Rows from block 2 of the image encoder of a small model that answers yes/no questions on an image's attributes, named by matrix and row number. Rows with one number belong to one neuron. Each number is 500 + 40 x the weight over its row's rms, rounded and kept within 0 to 999. All counts start at 0. Numbers have three digits each.
After each neuron's rows are labels from the 100 images, of 14976, where the neuron reaches its highest value: "responds to" is what is common among them. Only what is clearly more common there than usual is listed. The data: photos of arthropod specimens (BIOSCAN-5M).
# fc1: MLP up (encoder.blocks.2.mlp.fc1.weight, 768x192), inputs 0-95
# fc2: MLP down (encoder.blocks.2.mlp.fc2.weight, 192x768, transposed), outputs 0-95

fc1.303:410527526490471601458595485558428447443502492472478519491512566546500525434534472525491486474549509552440478557574517494466507514440444574489430501550553527513469575472548534463543514432507498531524475474490478537504476472493474469531571464573522515497514441521555512457541538496483499456
fc2.303:543540457489510500507392517577507490509552482511538470513526466539454488461468567542518369522469418546447467548542512504528508492492529473557454547503521525493475537468554501512466447572477528544527502528524475513527570532511472494458546503518525477530553432537480563506488481524513525472
responds to: order Diptera

fc1.203:525487551478551546469506439516532456509458533568487461520478432479528474474535510502571504539561623612446471492538508491497481567472520501403492485507571430480498509529429452497483471497504468510550515498494480486498561498499500466456496509559558497440509524509532508519578452478538451505
fc2.203:563440468505501507599541549495535534564458532565479490438537541552513486487562442473494471571476479426553431472473404513450542512530573519444470495556480494469481467530495511508524508474470536488483498440542485625477531531526426488495478466479551490470496493469564483490502551471468450574
responds to: order Hemiptera; family Cicadellidae

fc1.753:581472532452491469577494525609516475539422566509540519483434441559506442544553505461599502531521446552373436520502480427486481537542517483480498444455509542525481524474487449473542508492427455540525487478507537443469517515495428483397477509483570478496515485474492556495488514516542502484
fc2.753:524444403492485497538503551507511500490569500578485499530630500578498483505513478512437546506508492442555475503486453473480482486477480484409448503588555436495458526451462568454500564446486450494472467546575491545491540524462567506481488468507475400464452475452515494427473483482505486531
responds to: order Lepidoptera

fc1.68:526470528450518562510436475459511429546412527533543493544448509499466427496465547495532493528566570602438498476529469533483480536503537529437448513462527431474456472555440468530532475467500476500503534517527461517501591432474490497381490476546540497455538524538567506518527452489482468509
fc2.68:537446431503529464567580532490580548515459499520468441450528533549501481520592444471470491532428551453547497507539472535532533471485539548461531533537452528490513505554454525500521523453501537510504468476516484581483511519528462496441506476437535539544460535492523462492519540476503449546
responds to: order Hemiptera; family Cicadellidae

fc1.261:503463517497489393398420517464519436465486581538503469446402477514526451547521517457499471440472563537566492495545512574569439483459492507481442548487526466568486474516560494541496539469491493545490500535481487474524546520514482498490457528479506488492541470550496445515528491466494527476
fc2.261:487441513514463457514423505551488478530530500521469472420556450531451527542417544518551532483522579434460494488498523475518504541538481448498535588461560555471478566527551453430488448449515554461456544499494534465428451427501517498467496498465532461518473511544475514482524521437518459545
responds to: order Coleoptera

fc1.157:562381516489532526458535501442459480479525552518438495457541493471486479390509518496510456522479518570490537448486535483483446477495593512516481552512501512521484551565530508492443501455519491485450448537467532459539501524498500451406455549574436454431490435463521509522551490443521515512
fc2.157:541443532519503474510481500555518498524480470556451454486540491562505492513489464489457584475438579518512433501489543470506472537508496462498491483455474494512520439503503507476508475503476470578423517492516515508446374554429504477457391566419537486504553530542406451531547495484491482589
responds to: order Coleoptera

fc1.121:533489551468475490524451448546537458525424583498478483546472427555535432500526531469528493541577560533415422492551491470522526537523469483432491453487486442525531520462477486464482455486506505497535474476517495417524485515551470495510472545514510500473516498502497541436579453497535498502
fc2.121:498456452482499501553507533486540494530523517590488550467601548588474484516561467510447485508518492415544496479512400463455495495501526453395449488557512474492454513479501512476533522420511467487489500499608484554532598487465508498459516487506544418523485460457591504456470479462483467554
responds to: order Hemiptera; order Lepidoptera

fc1.20:568480431500507504486516465522457559503406483568470557535471467495512482520631528490483444513495514503484498517513457521491510495493566480475537488520417507452514538519500534509512571487449523527527475556493521519478486545496523553461520484490498476436556517527499488460394492472537451516
fc2.20:509493457540508554517521476490485522529493477529489555476514536519467513540514512466533492472439568505450536472499498544478588484564524463423528463478525538557508456583441478470469463502481523492530553493462438499541536449502470488479548510488587518524510541499608522554463505448499467455
responds to: order Coleoptera

fc1.722:517494559425532565514478451505529455576453498577511444522498511480454379460470509477522491528524641567480533451509471541504470523521515551415422579419544443500454460525452503486507488472558510529491494472521444502505560479473482459414464473544512486495560494555563504487529475509507432548
fc2.722:552455425496477476575552542493501557487503522543525483462514503532501523524550474475476434519451516443538464469541418520476519453505499565484523488541430544499518506581493506485491488469520543536512491529527460601501475500513451489473526526497545497529391547507479466534537485437469469574
responds to: order Hemiptera; family Cicadellidae

fc1.205:484532527448486523530493424533417476510447522503513452488500519478498537514582446502476521485547542476372393524499498465555455545490432480483498504489430582524502552551474519429536475488522516535529506469496480477493499501489501443530540550510564507463521553581505515491579532490502486457
fc2.205:542501450459527480518425513603475518479552554529552455520496563482442524468423579563466509551519460524406548546544470469489489521455455499529516507513486445485479530468589478523526441481524488522455483522483473420522467494466442477546581526546526472558577561499557543411561512505521491496
responds to: order Diptera

fc1.190:483421512513456511540509558531502466523512485517568550530554493515523504516489468433516571494476500517378552456448547466444483520549448515572518437507557562475452448482483409524523531494478495452470509412427541521483509536460473484378547482502509528553454508482461540481570520474455504518
fc2.190:477522419499443574537595525505464492594470468531472502444578492503498508506513502532534463467521475422521482540502466496546591440536560475470473507452537535508466524497489514468510581466518490515413475526557589578491465414514469513476470471508477511486395526490460478509416519470565453546
responds to: order Hemiptera

fc1.9:553372477438510530388424467476462510447499544531437440490449508468567462407527466504511447504472523542496478491542529499494456459554530490531501497503567500531506482495519535474524471499480448580507456525495560476478549516561525464471461535501469473437529533454534508467539503462484541465
fc2.9:504460494529461436532502554541546508488505515527462457480521475529529489551447501497524560472447525461450471501453554481516430527485500518484553484438470562470487459477522484448513488528496502486467488509527545480441388541460506527435395563462537477509532481572395500529529504453495472603
responds to: order Coleoptera

fc1.373:550475547471505496574481538592474475478418561496563465478444460541492441535523561500526498520497462546421461505554482431531535523508497486517499455447471539520482538483503433461523472470451464576489447491474506477468518511528431479460502503487529486474530522482500573432512513541553500390
fc2.373:558479425471503506509497546457507507487535499558440514514575540591514509504530490509481514508519510483537469436491458471484463474440480480402473537572570469522449474465455582449556571396506487483482510572555492545523512515472579500446523460475517416462496488489536463446479482452474473537
responds to: order Lepidoptera

fc1.528:530364487441523521401453460450478485484501551514453450515455510460548462403531488521509461461470513536473489477535510494483468495521538531488519492513548554526517499478526562479484495458496435528517446515520557479487502501539508459457452517487488429421524536458518533494537520463516555448
fc2.528:510476507510477449527494558535542519504489504532449465473533475542523502536469506500493553485428515473462455509471561455516455531516525493535551472449476534489514439489523487480512464530509505535447489515512552482439384543447504509434399551464526478527558506584404484521519491467468476629
responds to: order Coleoptera

fc1.218:504482367474445537584518477472420484584473562559548469593532530495479490433468529553511531481557535526490532505532527488578579524474515468520473510481511421499543441545489388487470536476490523474466534523532518495522429479495515497514477579534441475506484522494480576418520530518499515492
fc2.218:536480476516505463486581449543537485571536491553450496451554516537511548530480504541434496455486523407500537536455494484585484459486452509455514498422479528473561521517519522554569535411513519548450514448488493526477527450395500534461513479465512490578506497481469509481512493544554487518
responds to: order Hemiptera

fc1.504:483528503449518501583482440528434484502423540516511421494498461460508546543564462475450552447500567479431410505494505440489462543472441477486499521513400466525544515536489518447492492511534513531537471522533451444498467531468528446511541563514534509442511560554506517496609560534480479507
fc2.504:553446473478463463501393531564510523515539542564537514535500557546439556498435547570451506564553496432426555527533441476495480537454415502450498501496448448524471524480526482506520479452487499498404463544516463388504510521452414444518525474561523490548586544491512534402511472486535466490
responds to: order Diptera

fc1.468:497452513480526543444504456497510491520431519483496512557467458511541458478470545534623504531600600557469506475491533520523517515467536458401534448541603470485482472503441460483466435535509515485510536474557469464514533518477526542494457502599496511467528531541525505473571471452489434530
fc2.468:558462470525542514625524518499551502609498548583492517452512556541487502464588478452500455514481530461618441516473439470433572538531572504461471478503514527442482511530468530459513467505510506520459467416485536600493511548531459452507523502454558491446506483465496546498471480434490489551
responds to: order Hemiptera; family Cicadellidae

fc1.193:518533451483538558473509458435481504535521528489549572570517512505482508511499508478527479490572512568492513462505521455540506469489525496548500515484436449511585513455466424508485468548479400492459519506548458493538472467483495528490428505536461506502480540502508553502529501496449486511
fc2.193:581488510517534446461542403524534487581520507599483471446529564453480504520525497486490473465494564430550484533470521472538530500542522479468503477456500492454539554563468510509524519403506555552469526468455509550456489507433519516487474521481508466562530495456428489436466518478569489484
responds to: order Hemiptera

fc1.428:571455537431496500577498516582506493521405566524529478499435432546499429550520507483582478555530469560372461496521495431489533533542507462473513465451495510505497540472508438454529496505418467543531470476510527460479512509508443497418487533502573499488496502476487564490498503510552506470
fc2.428:517439409491474492527496536509512503490544500594480480527616500588498504500549489491469551512502497407534473471482453490502490485485476472408451502583535458499459540447464572455514558420493474477460498546554454548524543511459550511445487473498486423471468487456536492424449501482517477521
responds to: order Lepidoptera

fc1.29:494390528442578461405438493435514473471496548538441481482445489454573522438515524499515416467518504597488532468529473524508454496515513551502482525533529558523524518450561502523466540472523446530502391556479548508521542512506504492461478533503445473454475559472517551534558494449486486442
fc2.29:491486517503471467503434532551518556513474491522466448508549509544488507530477497549520589478428558476497447504500559460526440540561560456516542518459485536518521471542503513496511472490534520556440526460506549465422389525422491518428394539457510475518522497566436494534515503478525450585
responds to: order Coleoptera

fc1.15:508494521522503488430426507527513559455427499483550449552493502483534439530481500533520513452549512495526531474498522464501418489470491511512534502531434458545437467502450562577510467388519469600451562549520481421502447544506538479555479509532430626552477543494512517446514478503551522480
fc2.15:484504484479552490476575603469564440475481562523470481512484475534424475505526455442519488574476510510560530499540480525537594544482509508520505534451416561477510499430490513500516521528421467459527538459493495524470450512536529503465517504467486471515527515524483530522470593430463479549
responds to: order Hymenoptera

fc1.275:477469479502485566463473447452490487510493492497491530563499475514493437503447555480574515527570621543515506479521500526514512514509540475477527453515516465450492475532467428522518450539471486472450591519506518518493475453484492541457464518583436537511467578474509534495520491468433480570
fc2.275:564499486537550470523531488521588537588459514563505511488490564511483491485557498462522447474486547520586439496478467496470542580516548495511478515489471551478508494557465470452517475466490519517481495479437554521506491549482470477502492511473576520476529483429427535455490485438545476485
responds to: order Hemiptera; family Cicadellidae

fc1.27:533477564481502566446486532433455515454467510493475490534522472466548478491465531517589467549550544529436550471460464558489510515437470499494510446481510480450437427504464420509494446532532499491495545489538489478493450487515515537511488454579495564483484526570517427523534442467478512478
fc2.27:509423507515539536457447495422576515546513568550471547528485528484542450479432476496534475485542547440503573434509520509508535551472550520449478490519564512427496482488475526438463484493454423524454513496521501499534489517521514521476481461499473551413562479547494517497590488464511539569
responds to: order Hemiptera; family Cicadellidae

fc1.331:489533594491479370418435529489495471497490578472501452472469494521507498507476510477506483479490553539548477487492502541541490483480545511501407564534556494528486478464529513501508563443522582534489474527427518461482539538514464507498439528514467492490501467552482430528521497476513528476
fc2.331:490468549499488469490404517504469475493574488568464462462526467582430503525445521503593517548503617437485521539534514518513458504527485454494570550476489515466489609565541498494506429514488502493481561472468490463461415398506527488488539554492579466500533546516502524502505481444518495482
responds to: order Hymenoptera

fc1.431:499522505508482472486507499508523487477510569586484434516473473487555550560499516479508538443520487456550539554512501519438452438424496485458519472547506471534510561555522501527462599544594461484550529499579514456496563475499558579510474502555596577506528420469504589521531457493459508478
fc2.431:479522486474499467534431464480498449519484409524519543480556539501495468517480530501491538547495608439525494464434483539488504533529543540474472513519472471477570416477525443475552481509519578509533472507451436539501500546597441498564504499517463411509481515469484465487459444482519491539
responds to: order Coleoptera

fc1.512:477466558481525554432470460478522469495465499555502470526457441483550418508479508503569526531583635581484501486514517506519473531504520511369477509519638457515443490551455459480498455512522486503518515505534454467527549520496505518444454500589528517446518544521554519530584455482480458522
fc2.512:581467433516511508607551572481537538562489540561490482468507536528517523476572465467506475540486484443583410514470418504424550529536572559490487501559479526454498487533482538515513474492500524520492469441511512615483479529539428470493521500484589518481485534497506504492524521456481476583
responds to: order Hemiptera; family Cicadellidae

fc1.170:454513507489540538493473436439465468523498446536542547550542441496490490524470553466538493524637607545501487431538544466546468502475527467508454461482508388479499510520463456504490458490474459500488468519562470487514495480440544490468421497530438570497456464525561513467516472494469480481
fc2.170:521479447495535439529549425568529509613508511567477497433518568480486493519569499486493465511477558434595450542478501495533538522533569476460508509497473541466525595521500511517494481416516561534482509440430468562470529519472493514489510540444524479563525487467462499421459475462572470487
responds to: order Hemiptera

fc1.34:491513508465506515564481432524436487525418541516518427496508467458499547532558465479466556457505571479433419511500507428496461539486442479478499516511412476525545521541483533446494494509528504535550480521543455434516469518473523444529539549513556504439506560546501523508608563536481489501
fc2.34:545447473478470461505394535562511521506544540562542511545503558537439552501435554574445502565551497437422557535531437480488486539445417499456501500499446456516473521472530480508524479452497503500396461541509460384509510522456419452505523479554519485554586549498517533399521476489536462494
responds to: order Diptera

fc1.458:524544544447530554532503489593462488459438573518561489506524461496544430524545578551491534498477515566383433487573539478490515514537547458508442479463424492490490509477498465513498474494452486529508440481507496476488506443507464482492488532498459462479491561469548600473506471546528558391
fc2.458:541437433492444498453459510515510516520560478552459531490559549588467485537503495542471487496514540455512485477507456437499477498447529472409529563547534455454440476433497587487550556440503508515465510525569506501514591543496520507412445455485520467541535491458526520419452527513492482507
responds to: order Lepidoptera

fc1.469:541452434485514547556502503494460569520480520517546481496416441538504497560497500523548466539452469502497499483540478416513543526473499435522573486462491484475569463503506530516439562576469467488470487545542527512471523500499486472513451471529494465485488495472529550533466550482457543477
fc2.469:507489431532464535443512550465477501498488447511541495539512520507486487467472456477505477566559499456530584413521512548503571529503508499463503487489547546549522440482552526449499474500452447466496453468474532571521537523509538505467543489442556462506449476550475496534439483481457450474
responds to: order Coleoptera

fc1.214:495513479445515514525490430548427476514419523514526418488480460450501566526586455483433561438477564477457415536487475453510457540493433479503512518551437501535543490528466499435527493501540509511516499499502467463515518510493527434546563553521538538445513552517508551497577565521490472500
fc2.214:546494474473466470539405541563519531540517515538533505533473574517441542517445574550456496582556470485425539521533463483482503531458411498486509509486452435542475513486571477543496469476502507491415461562498470422506485514475413446525537497520510489562567567500543521395512487481552469485
responds to: order Diptera

fc1.741:452523459507608498522423521584467500502537485511559419460548518486466502510499572503473441480541541479402439529501533428446476526485477475486519452502414480538512501481557421465468497521536499570549548470539477424450477497493413475461539519489449486479517540518485508421547460528511495452
fc2.741:609452448466497484428447517457511449483569521535473594502502534616534542550422509539472525522523517519506513458460435512503450505468472508407468545514506446502404470448479546490479504482490463515440489572499483488463584541468517444481475442479519445518524496535498477447470456468480516496
responds to: order Diptera

fc1.353:530500605471552518624508529511483497466431541482566486478453497487498442555522548494509532523484506568461404504590502489539540501525582488473391483422493543467438538502495487472500519466488456534463458527478524545463568439504471454496520493489489437439516518475524541494500477545525512422
fc2.353:562492480498475525508469501507547534515530521525437508525515542557450499514506495471548477488484530550493493427526462449526486482446536498417512543519571508515450457453470571485606522429530559456490507551594522551548551539481570482436467476476526487487528501494554470476487504467465467521
responds to: order Lepidoptera

fc1.535:491352542469474436457431479476487488475507579455487509439454561447543438411536457467535494471478482540464517462551544509512451516507540521489526561449543505496476515520534600561490530447455448528445500525487540511533502454526516535470509511484490511486492444494529530452552508470498428565
fc2.535:502530524507496490505479476550571485492509514474487475489598485545496527500499497520522574467451555434487441503503546484536485519539513481544555481471475489493528419483533530468545435483479511593450512500550511477491393484391444513502494558490545461510543496561416493513504520466475521567
responds to: order Coleoptera

fc1.591:549452520428545556575529475520467487478423544531564528558475516497457450490526525501507503535519534545440462516549488547501534513478600513456453525472482451466449556522483453457520491410534509500462476540487494565515544457492451473443520511486524481488543563497584518499464436485499465451
fc2.591:538510516505473460489494500475572542551444531518450521542473500568473487533522464425533505537501479468507546434511514505576462467465501556474493491486479466509497458520476528504556522469457554449565470474542476514496565513540517483495505496486541524543504511512551439532511546511476435502
responds to: order Hemiptera

fc1.125:452482514469528478505463485472462597527508544478496486507486527544508521439490420518559481483542515513473467460488478415504487493473454461515521513545543539611532439483514472532476476467541525476570484432547533441511527527500500492482474515452498514509504451421479452500541513504391493464
fc2.125:453535519446539539495480493476512448519495514486459470473497515509477480487580479481427481537502510525525416528534520506535514551501478496514456555434508447489391547419571466484541564513499468533488556526433518538527545499554515549506540541488507530560458485586511493557394571563490573490
responds to: order Hymenoptera

fc1.105:552524516506500516526464512424555510418540477481480546448485474497526489515476527511497548467513579473458584442453487548463461523504494460546499525556562506457478422434555425476515452492515461500582485513560493515417447538540526518553506549551448585448476508482454517531558473493488485527
fc2.105:527504542537506481440496517426472449563435436530486614483487499558488535485529471421445534458503459568526568506476535565543498517534589539453455472476455544510483494543484452462494477453503501469442565540464517526505437508532468513542489438451432419485471491536437459513497440453548457532
responds to: order Coleoptera

fc1.389:574483566437469474563485513573514460531434583507509467504468434548496410535537512484563501534527500533378428505517487435463532558560478472446475485457495513519503548448506468439521500491439477532549456495513515435490494529483431483436478517474551482494513494462516569467520474526543477471
fc2.389:522440417473493482540500552527529501459545488596486512520595518590479491515540469507451543495518479415536471471503438487491467483477480480403436495581530440502443536451461555472506538424488462491483495541589468531516570507452553503446493470531493405482462458445547501425467483490491479525
responds to: order Lepidoptera

fc1.471:514433558447516517481454456491552473527421535507516459544491422529560430497509517529583522570579605540435470491494487534511488540490495490386495455496589452526488482479492466467507473526492480457513477489562539451490528492485496522460441539520540480461508518545536530507574447504481490538
fc2.471:541472430504505501598530550516524516550510526606520518487568537539481477468557481474472473514498486377583468516497398495434577509542544531426460446568508496437471533488509539507522479473503496507481455474559486625491538510506497482492507486514536463489491505471544536470502503439518484561
responds to: order Hemiptera; family Cicadellidae

fc1.652:492530479452537545486505462469492484564496489564520500543492486500495473475476515523561478506638570569471515437485562528550502512520560486419515501463548392493487455550431440540478486497519508496489516496517455490571515479471496489464454496575471463497516513558571535499581495467486455530
fc2.652:550433452534525500618544494541522507597523545563481477409540553513489510478548473497521437511489529427612466528489418456461565491519533511476501470493470506469485537538498518487532478437515535546453506419511512576492487537506455504469536523484592433512450463438498510480487487436516476517
responds to: order Hemiptera; family Cicadellidae

fc1.302:459494490486508527538474479538452459551438543542473446498499449455494545530587404502449541455507552465408455522501521455475497516447434505449521508536428470523544498521503493401481466491503549509543497543564479410536478485418518462484534516463513474449513540506508523509611521551501450491
fc2.302:544423488508479463492454533559490508544510505556508520517519553565456511501464535563467538545521535433449538515485462490504460552483434485415496481488459492525490549484495510510517505418483509495379450548476434388523543520436445434495474490502511490569525518472514462422475458499507468511
responds to: order Lepidoptera

fc1.404:593475557473461472578511531503526412493464514440552459447540557423500492479530550418532550472431529460505532511497497561492434493470504474485519491458510529533475501465508533425490513531568499570464588558520450469564494509518513482455561452518483501491492557496491512521577541526505547506
fc2.404:506561471578501574513548522439484511526486444509564492491451516513454499508484517478501468409470450485468562491542498513467562444451533466471507519476550536508490433405449444483449487557449449461441455509500473574522557541520573546467498488539498479571476515518522456567474554471486486476
responds to: order Coleoptera

fc1.703:482440492514544488508449509490493532472515546489511478567557521568465531492498518387558523484478477554439628543516537521464482472458453547486563515513470510522539545537487453474453489559512427431488531569453494473436557472447530507485499500525516507496515445472598496527558510505503512479
fc2.703:431550575528434536488513529430469476456483433481581513508505513464502445534501548541490500517486659440475521509494440522478535501590461477475489496520529531480505481553423537458513532511459568477523462441524492560543438477514519491474499467514497424519468540488483446501442515487511446531
responds to: order Coleoptera

fc1.45:436445438474492483543491527526554522539524560514536472533550483533455491505455453447557522482510447536541549485488545470474509526485438496557470569530493569536494511531509442554439552511475477446557517477458581451472538512400431474453511449508516568553433430478523525475512482440412470539
fc2.45:429533500460429538483533510460551461461481434515533592499499497535476478487505526558517483525483586465452528482492468485518563502534478520442491483501531551524503469514468468492535472510477530467510488484464486632517492486595514551506520452563473448518413544500439486541378531525484513521
responds to: order Coleoptera

fc1.43:477498475481488473456445502429503522481518506519515495480447498402546438513453499483406421489515535476486510478543512523522476465476509550473538515478533456538546480466589536479547526483507465557496499590449530437513569490546468519488436556497554487458573441521535475482563477471542527488
fc2.43:478430514518507433495463546592557510516501507532454464475531426538527520553452572565537533502463587448476498492474496462482474525508499454524536555463533574428514514500569511423509456468503496482401522525528536502464398510463488496479468541473515479460505476570485500478545505442535461576
responds to: order Coleoptera

fc1.690:529463467508535480446464528572470553534443470473521433468468577467515524486498477487426526477434486481481482570445453425451451536512450448490500459517513495550441486548537440486516509492521521524511584489516509487473569505505478477501569554581481533460617500472454555482576518476521508527
fc2.690:530508434420529484528516533462574497548478554514481524486476550500470509568506559469556507564534426517535468453469515529523540474479452486516540517514469496530519470460569524541450488494518478465461479567452497525504459522512494472510526506479502506578490572564562493488497525444510531499
responds to: order Diptera

fc1.248:487475515479541555456497450491525512516439538502509480570479455510538457497471515531598502549616590543437535484462541533524523530478530462404528426527603444509496478505435457504507462543493504469498520471537468457516514500488532523502467517590511485464525532550508533463572472464503444542
fc2.248:551442447519531506614515523513536489594500553581497513448547538539492491463558492460499455521497526414618442512471413466424572513527555505461460468507504502448485517519498526466508475475516492520469486419506526610494512528521464464515510508471569461463482474461512549488493477427485497561
responds to: order Hemiptera; family Cicadellidae

fc1.273:527474551460511537498475542432472511466423547489495495529565499475549509530456479534547492567568551542406525491430497523481502542440490462440513489487507487464449471537483498475507527496500464519551493526570514445478431490505538493530453438564528545439520530636500451508559465480475523477
fc2.273:517416498491503510479427516439526504550514557590497500524538568522498430449500477524512484513517571396522545487513471499522521556470525552394503486559506527426516538476491542463511499451458465502461493522546489515517519504527481475472429465506515521468542453518461526481574481450526519564
responds to: order Hemiptera; family Cicadellidae

fc1.532:482478465435515547496473414501495468565484512553541494528533504544464449453513540513527482545538582532446485552509527534586478510431549520466450539485521456518433509560481416508546571440526483563430500505510491558555554490548461552430501487493537433476490560521545513495580497487518451449
fc2.532:542475450486507438530526497502556596501445487517469439520527510531504536540528468474480454490475506453548538466505468551503539501455448535514528458496419516534485524516496525529554514508451523510521485490517469531445454500495527498465519450529537524578466572502525456553529535475500427511
responds to: order Hemiptera

fc1.755:465449494509505472513512479467565516482524584495491503549549511531433485525499486459530494511541450554462609497545553530415450544489452520509541554591466482474538502492457411496421543529552439480514548504495515478451535492459489452514576472576511559482424466453506518513547476490464524483
fc2.755:445562518529459521547509505471475482533482450529550555496511514450536461501502570504506508508488574468450542511485471568524540534585508523433466489500543558466563415571452453490503483498501587477501451485467461611508459540549477511500483482483491421556489562481427468511388473479475474531
responds to: order Coleoptera

fc1.185:544499448508539473521461520598486508503499542491566525470481501509497538528496546436525432534455418564506412508535446454488455480545517527594521461484431492446527529533516565510515506511459499531531514537498469443453555535421452457428537517577553413500513490489475542500449512600552527460
fc2.185:561484492469539477490531530444496487436541537528456557499530521531555504531472446519504563502540416495560508497452473546517433530473486519435432551523576511554511468525386512450450592498525459484495473547528511486452504506544535473502473448468535478471488464528538425443492447496452522524
responds to: order Lepidoptera

fc1.36:542445487432524613586482459565489502534417531497572495537459505523469523534567519503485482493503470517510439494499470531565535453486566491512444529509413491478495578517471468475489506465543476509512511553538532588498541532490486471470494560508502434474582547521518540487524510554464505410
fc2.36:574470542480527494497501477467511508553463524582430457477522481595494467484544492496574509570559529535518477418473515524523478500448502512464515537490602516493484484493505534448562516400480517471515499462486437492510488492479532522532526466487543500496458517507517378536522492478484437492
responds to: order Lepidoptera

fc1.130:475530492491515520458498430534498493479477550540474516516442446493540485505516531518575450519615576542492477465497501478529494494452535455442503441515507445434540508485426480546505482517524478468510488445482501466489504523554515504527437551608543493479537486468558509464557487513497499517
fc2.130:471494451514500507622521482483544495618484510536477568432610581576459458505581474511488478540492512481582442475471455444442503523486540441439498486526541495505487489504515464485507496489504502456508493403542540536497583509536465459491535480444601501484527471525568506466459514472476470560
responds to: order Hemiptera; family Cicadellidae

fc1.484:526433549457522512539448500528504443553460546557558487524473456505510428484528525470556451519608551560440478460555480480501483535518560493436488497417526401498476493496495435493481503532495472490496480469514511477478542464500515499451460562530539540473493512547533512491591436510508504526
fc2.484:504449422513512477525532482529527520562538475564507477454565530524509491468573473509427487526431570406558472518506420490508524490522521510425550484548470502487512517475513534497548523413476533506429504497503458600503557492490478516404534467471509460548470518466512490440453525461583442487
responds to: order Hemiptera; family Cicadellidae

fc1.180:575489475473505522566466530649451482570500510459587492494467511490476516502531481493515476547521441556492410516556481486498497515506580501578524433484464503410472459504465436458490486480491449526452507559521485493451539521468479538442590519536540386481526540495481552485483520556475479449
fc2.180:551496480485507506484518525428454557474495537548434483501550501560561453512504470513519572530503466466536542464438494538559442474471481512441465562538539521557518469511432556444504608448513488469501498492501468484520493494521544487525452447500528460482488492484550425479519487471491479547
responds to: order Lepidoptera

fc1.605:479505514440482522541482416523415479484441521501506468484496518460490538510597441512471527486555542495368409539510478472543454547483429497493498508511468574507511539552483506445546452491536523542513519460483504499502513487490500451550531536534550512466512538554504529485557533502513480458
fc2.605:552513457478526490507433523615500526489555533536555460530490572501451517468417601547481502567517456558430549544546493490487508525471457501541514521497487447507469519468612479541521435500519495518466489542483478446530477496485455488559581531530522473564570550508560533427548505511529499497
responds to: order Diptera

fc1.585:570560522517499489498474514429515465415523454485470541437499462495521517513489551546530505443498594476465624429473495543507509546515497449544471493575534469471519450466529416489510420511517473485539485497544512493437463503554493528581537535551444568456490483501424526515587493505516511524
fc2.585:513519572544520502428493485421501448557472478522453619508515500539483518482493462459441546458522429526496583464495544583560495485518564503459458465481454517493515482520495458443449480448495489494460540511478508547487420503521472492506514438438441451490479503483439484524497405454534486535
responds to: order Coleoptera

fc1.160:504502532466559540439502434498533488510473536551491472519479467499542457482498500523593493561602591576471550485505536511522491547478512468388485495530604425504491503527434442504499470503520499494521530488492475457526518499513482486479488512571542478464528544524548550508583482463529472509
fc2.160:558441446543524514635536553509524506563504544558502507443544524515495499456551464468496468532517477413598424497466392477402583518527553514461494456523499504437466496517509525479524474479508515516479502420524521601504503547544445461505505505479573456482494490470532531504524510449464481574
responds to: order Hemiptera; family Cicadellidae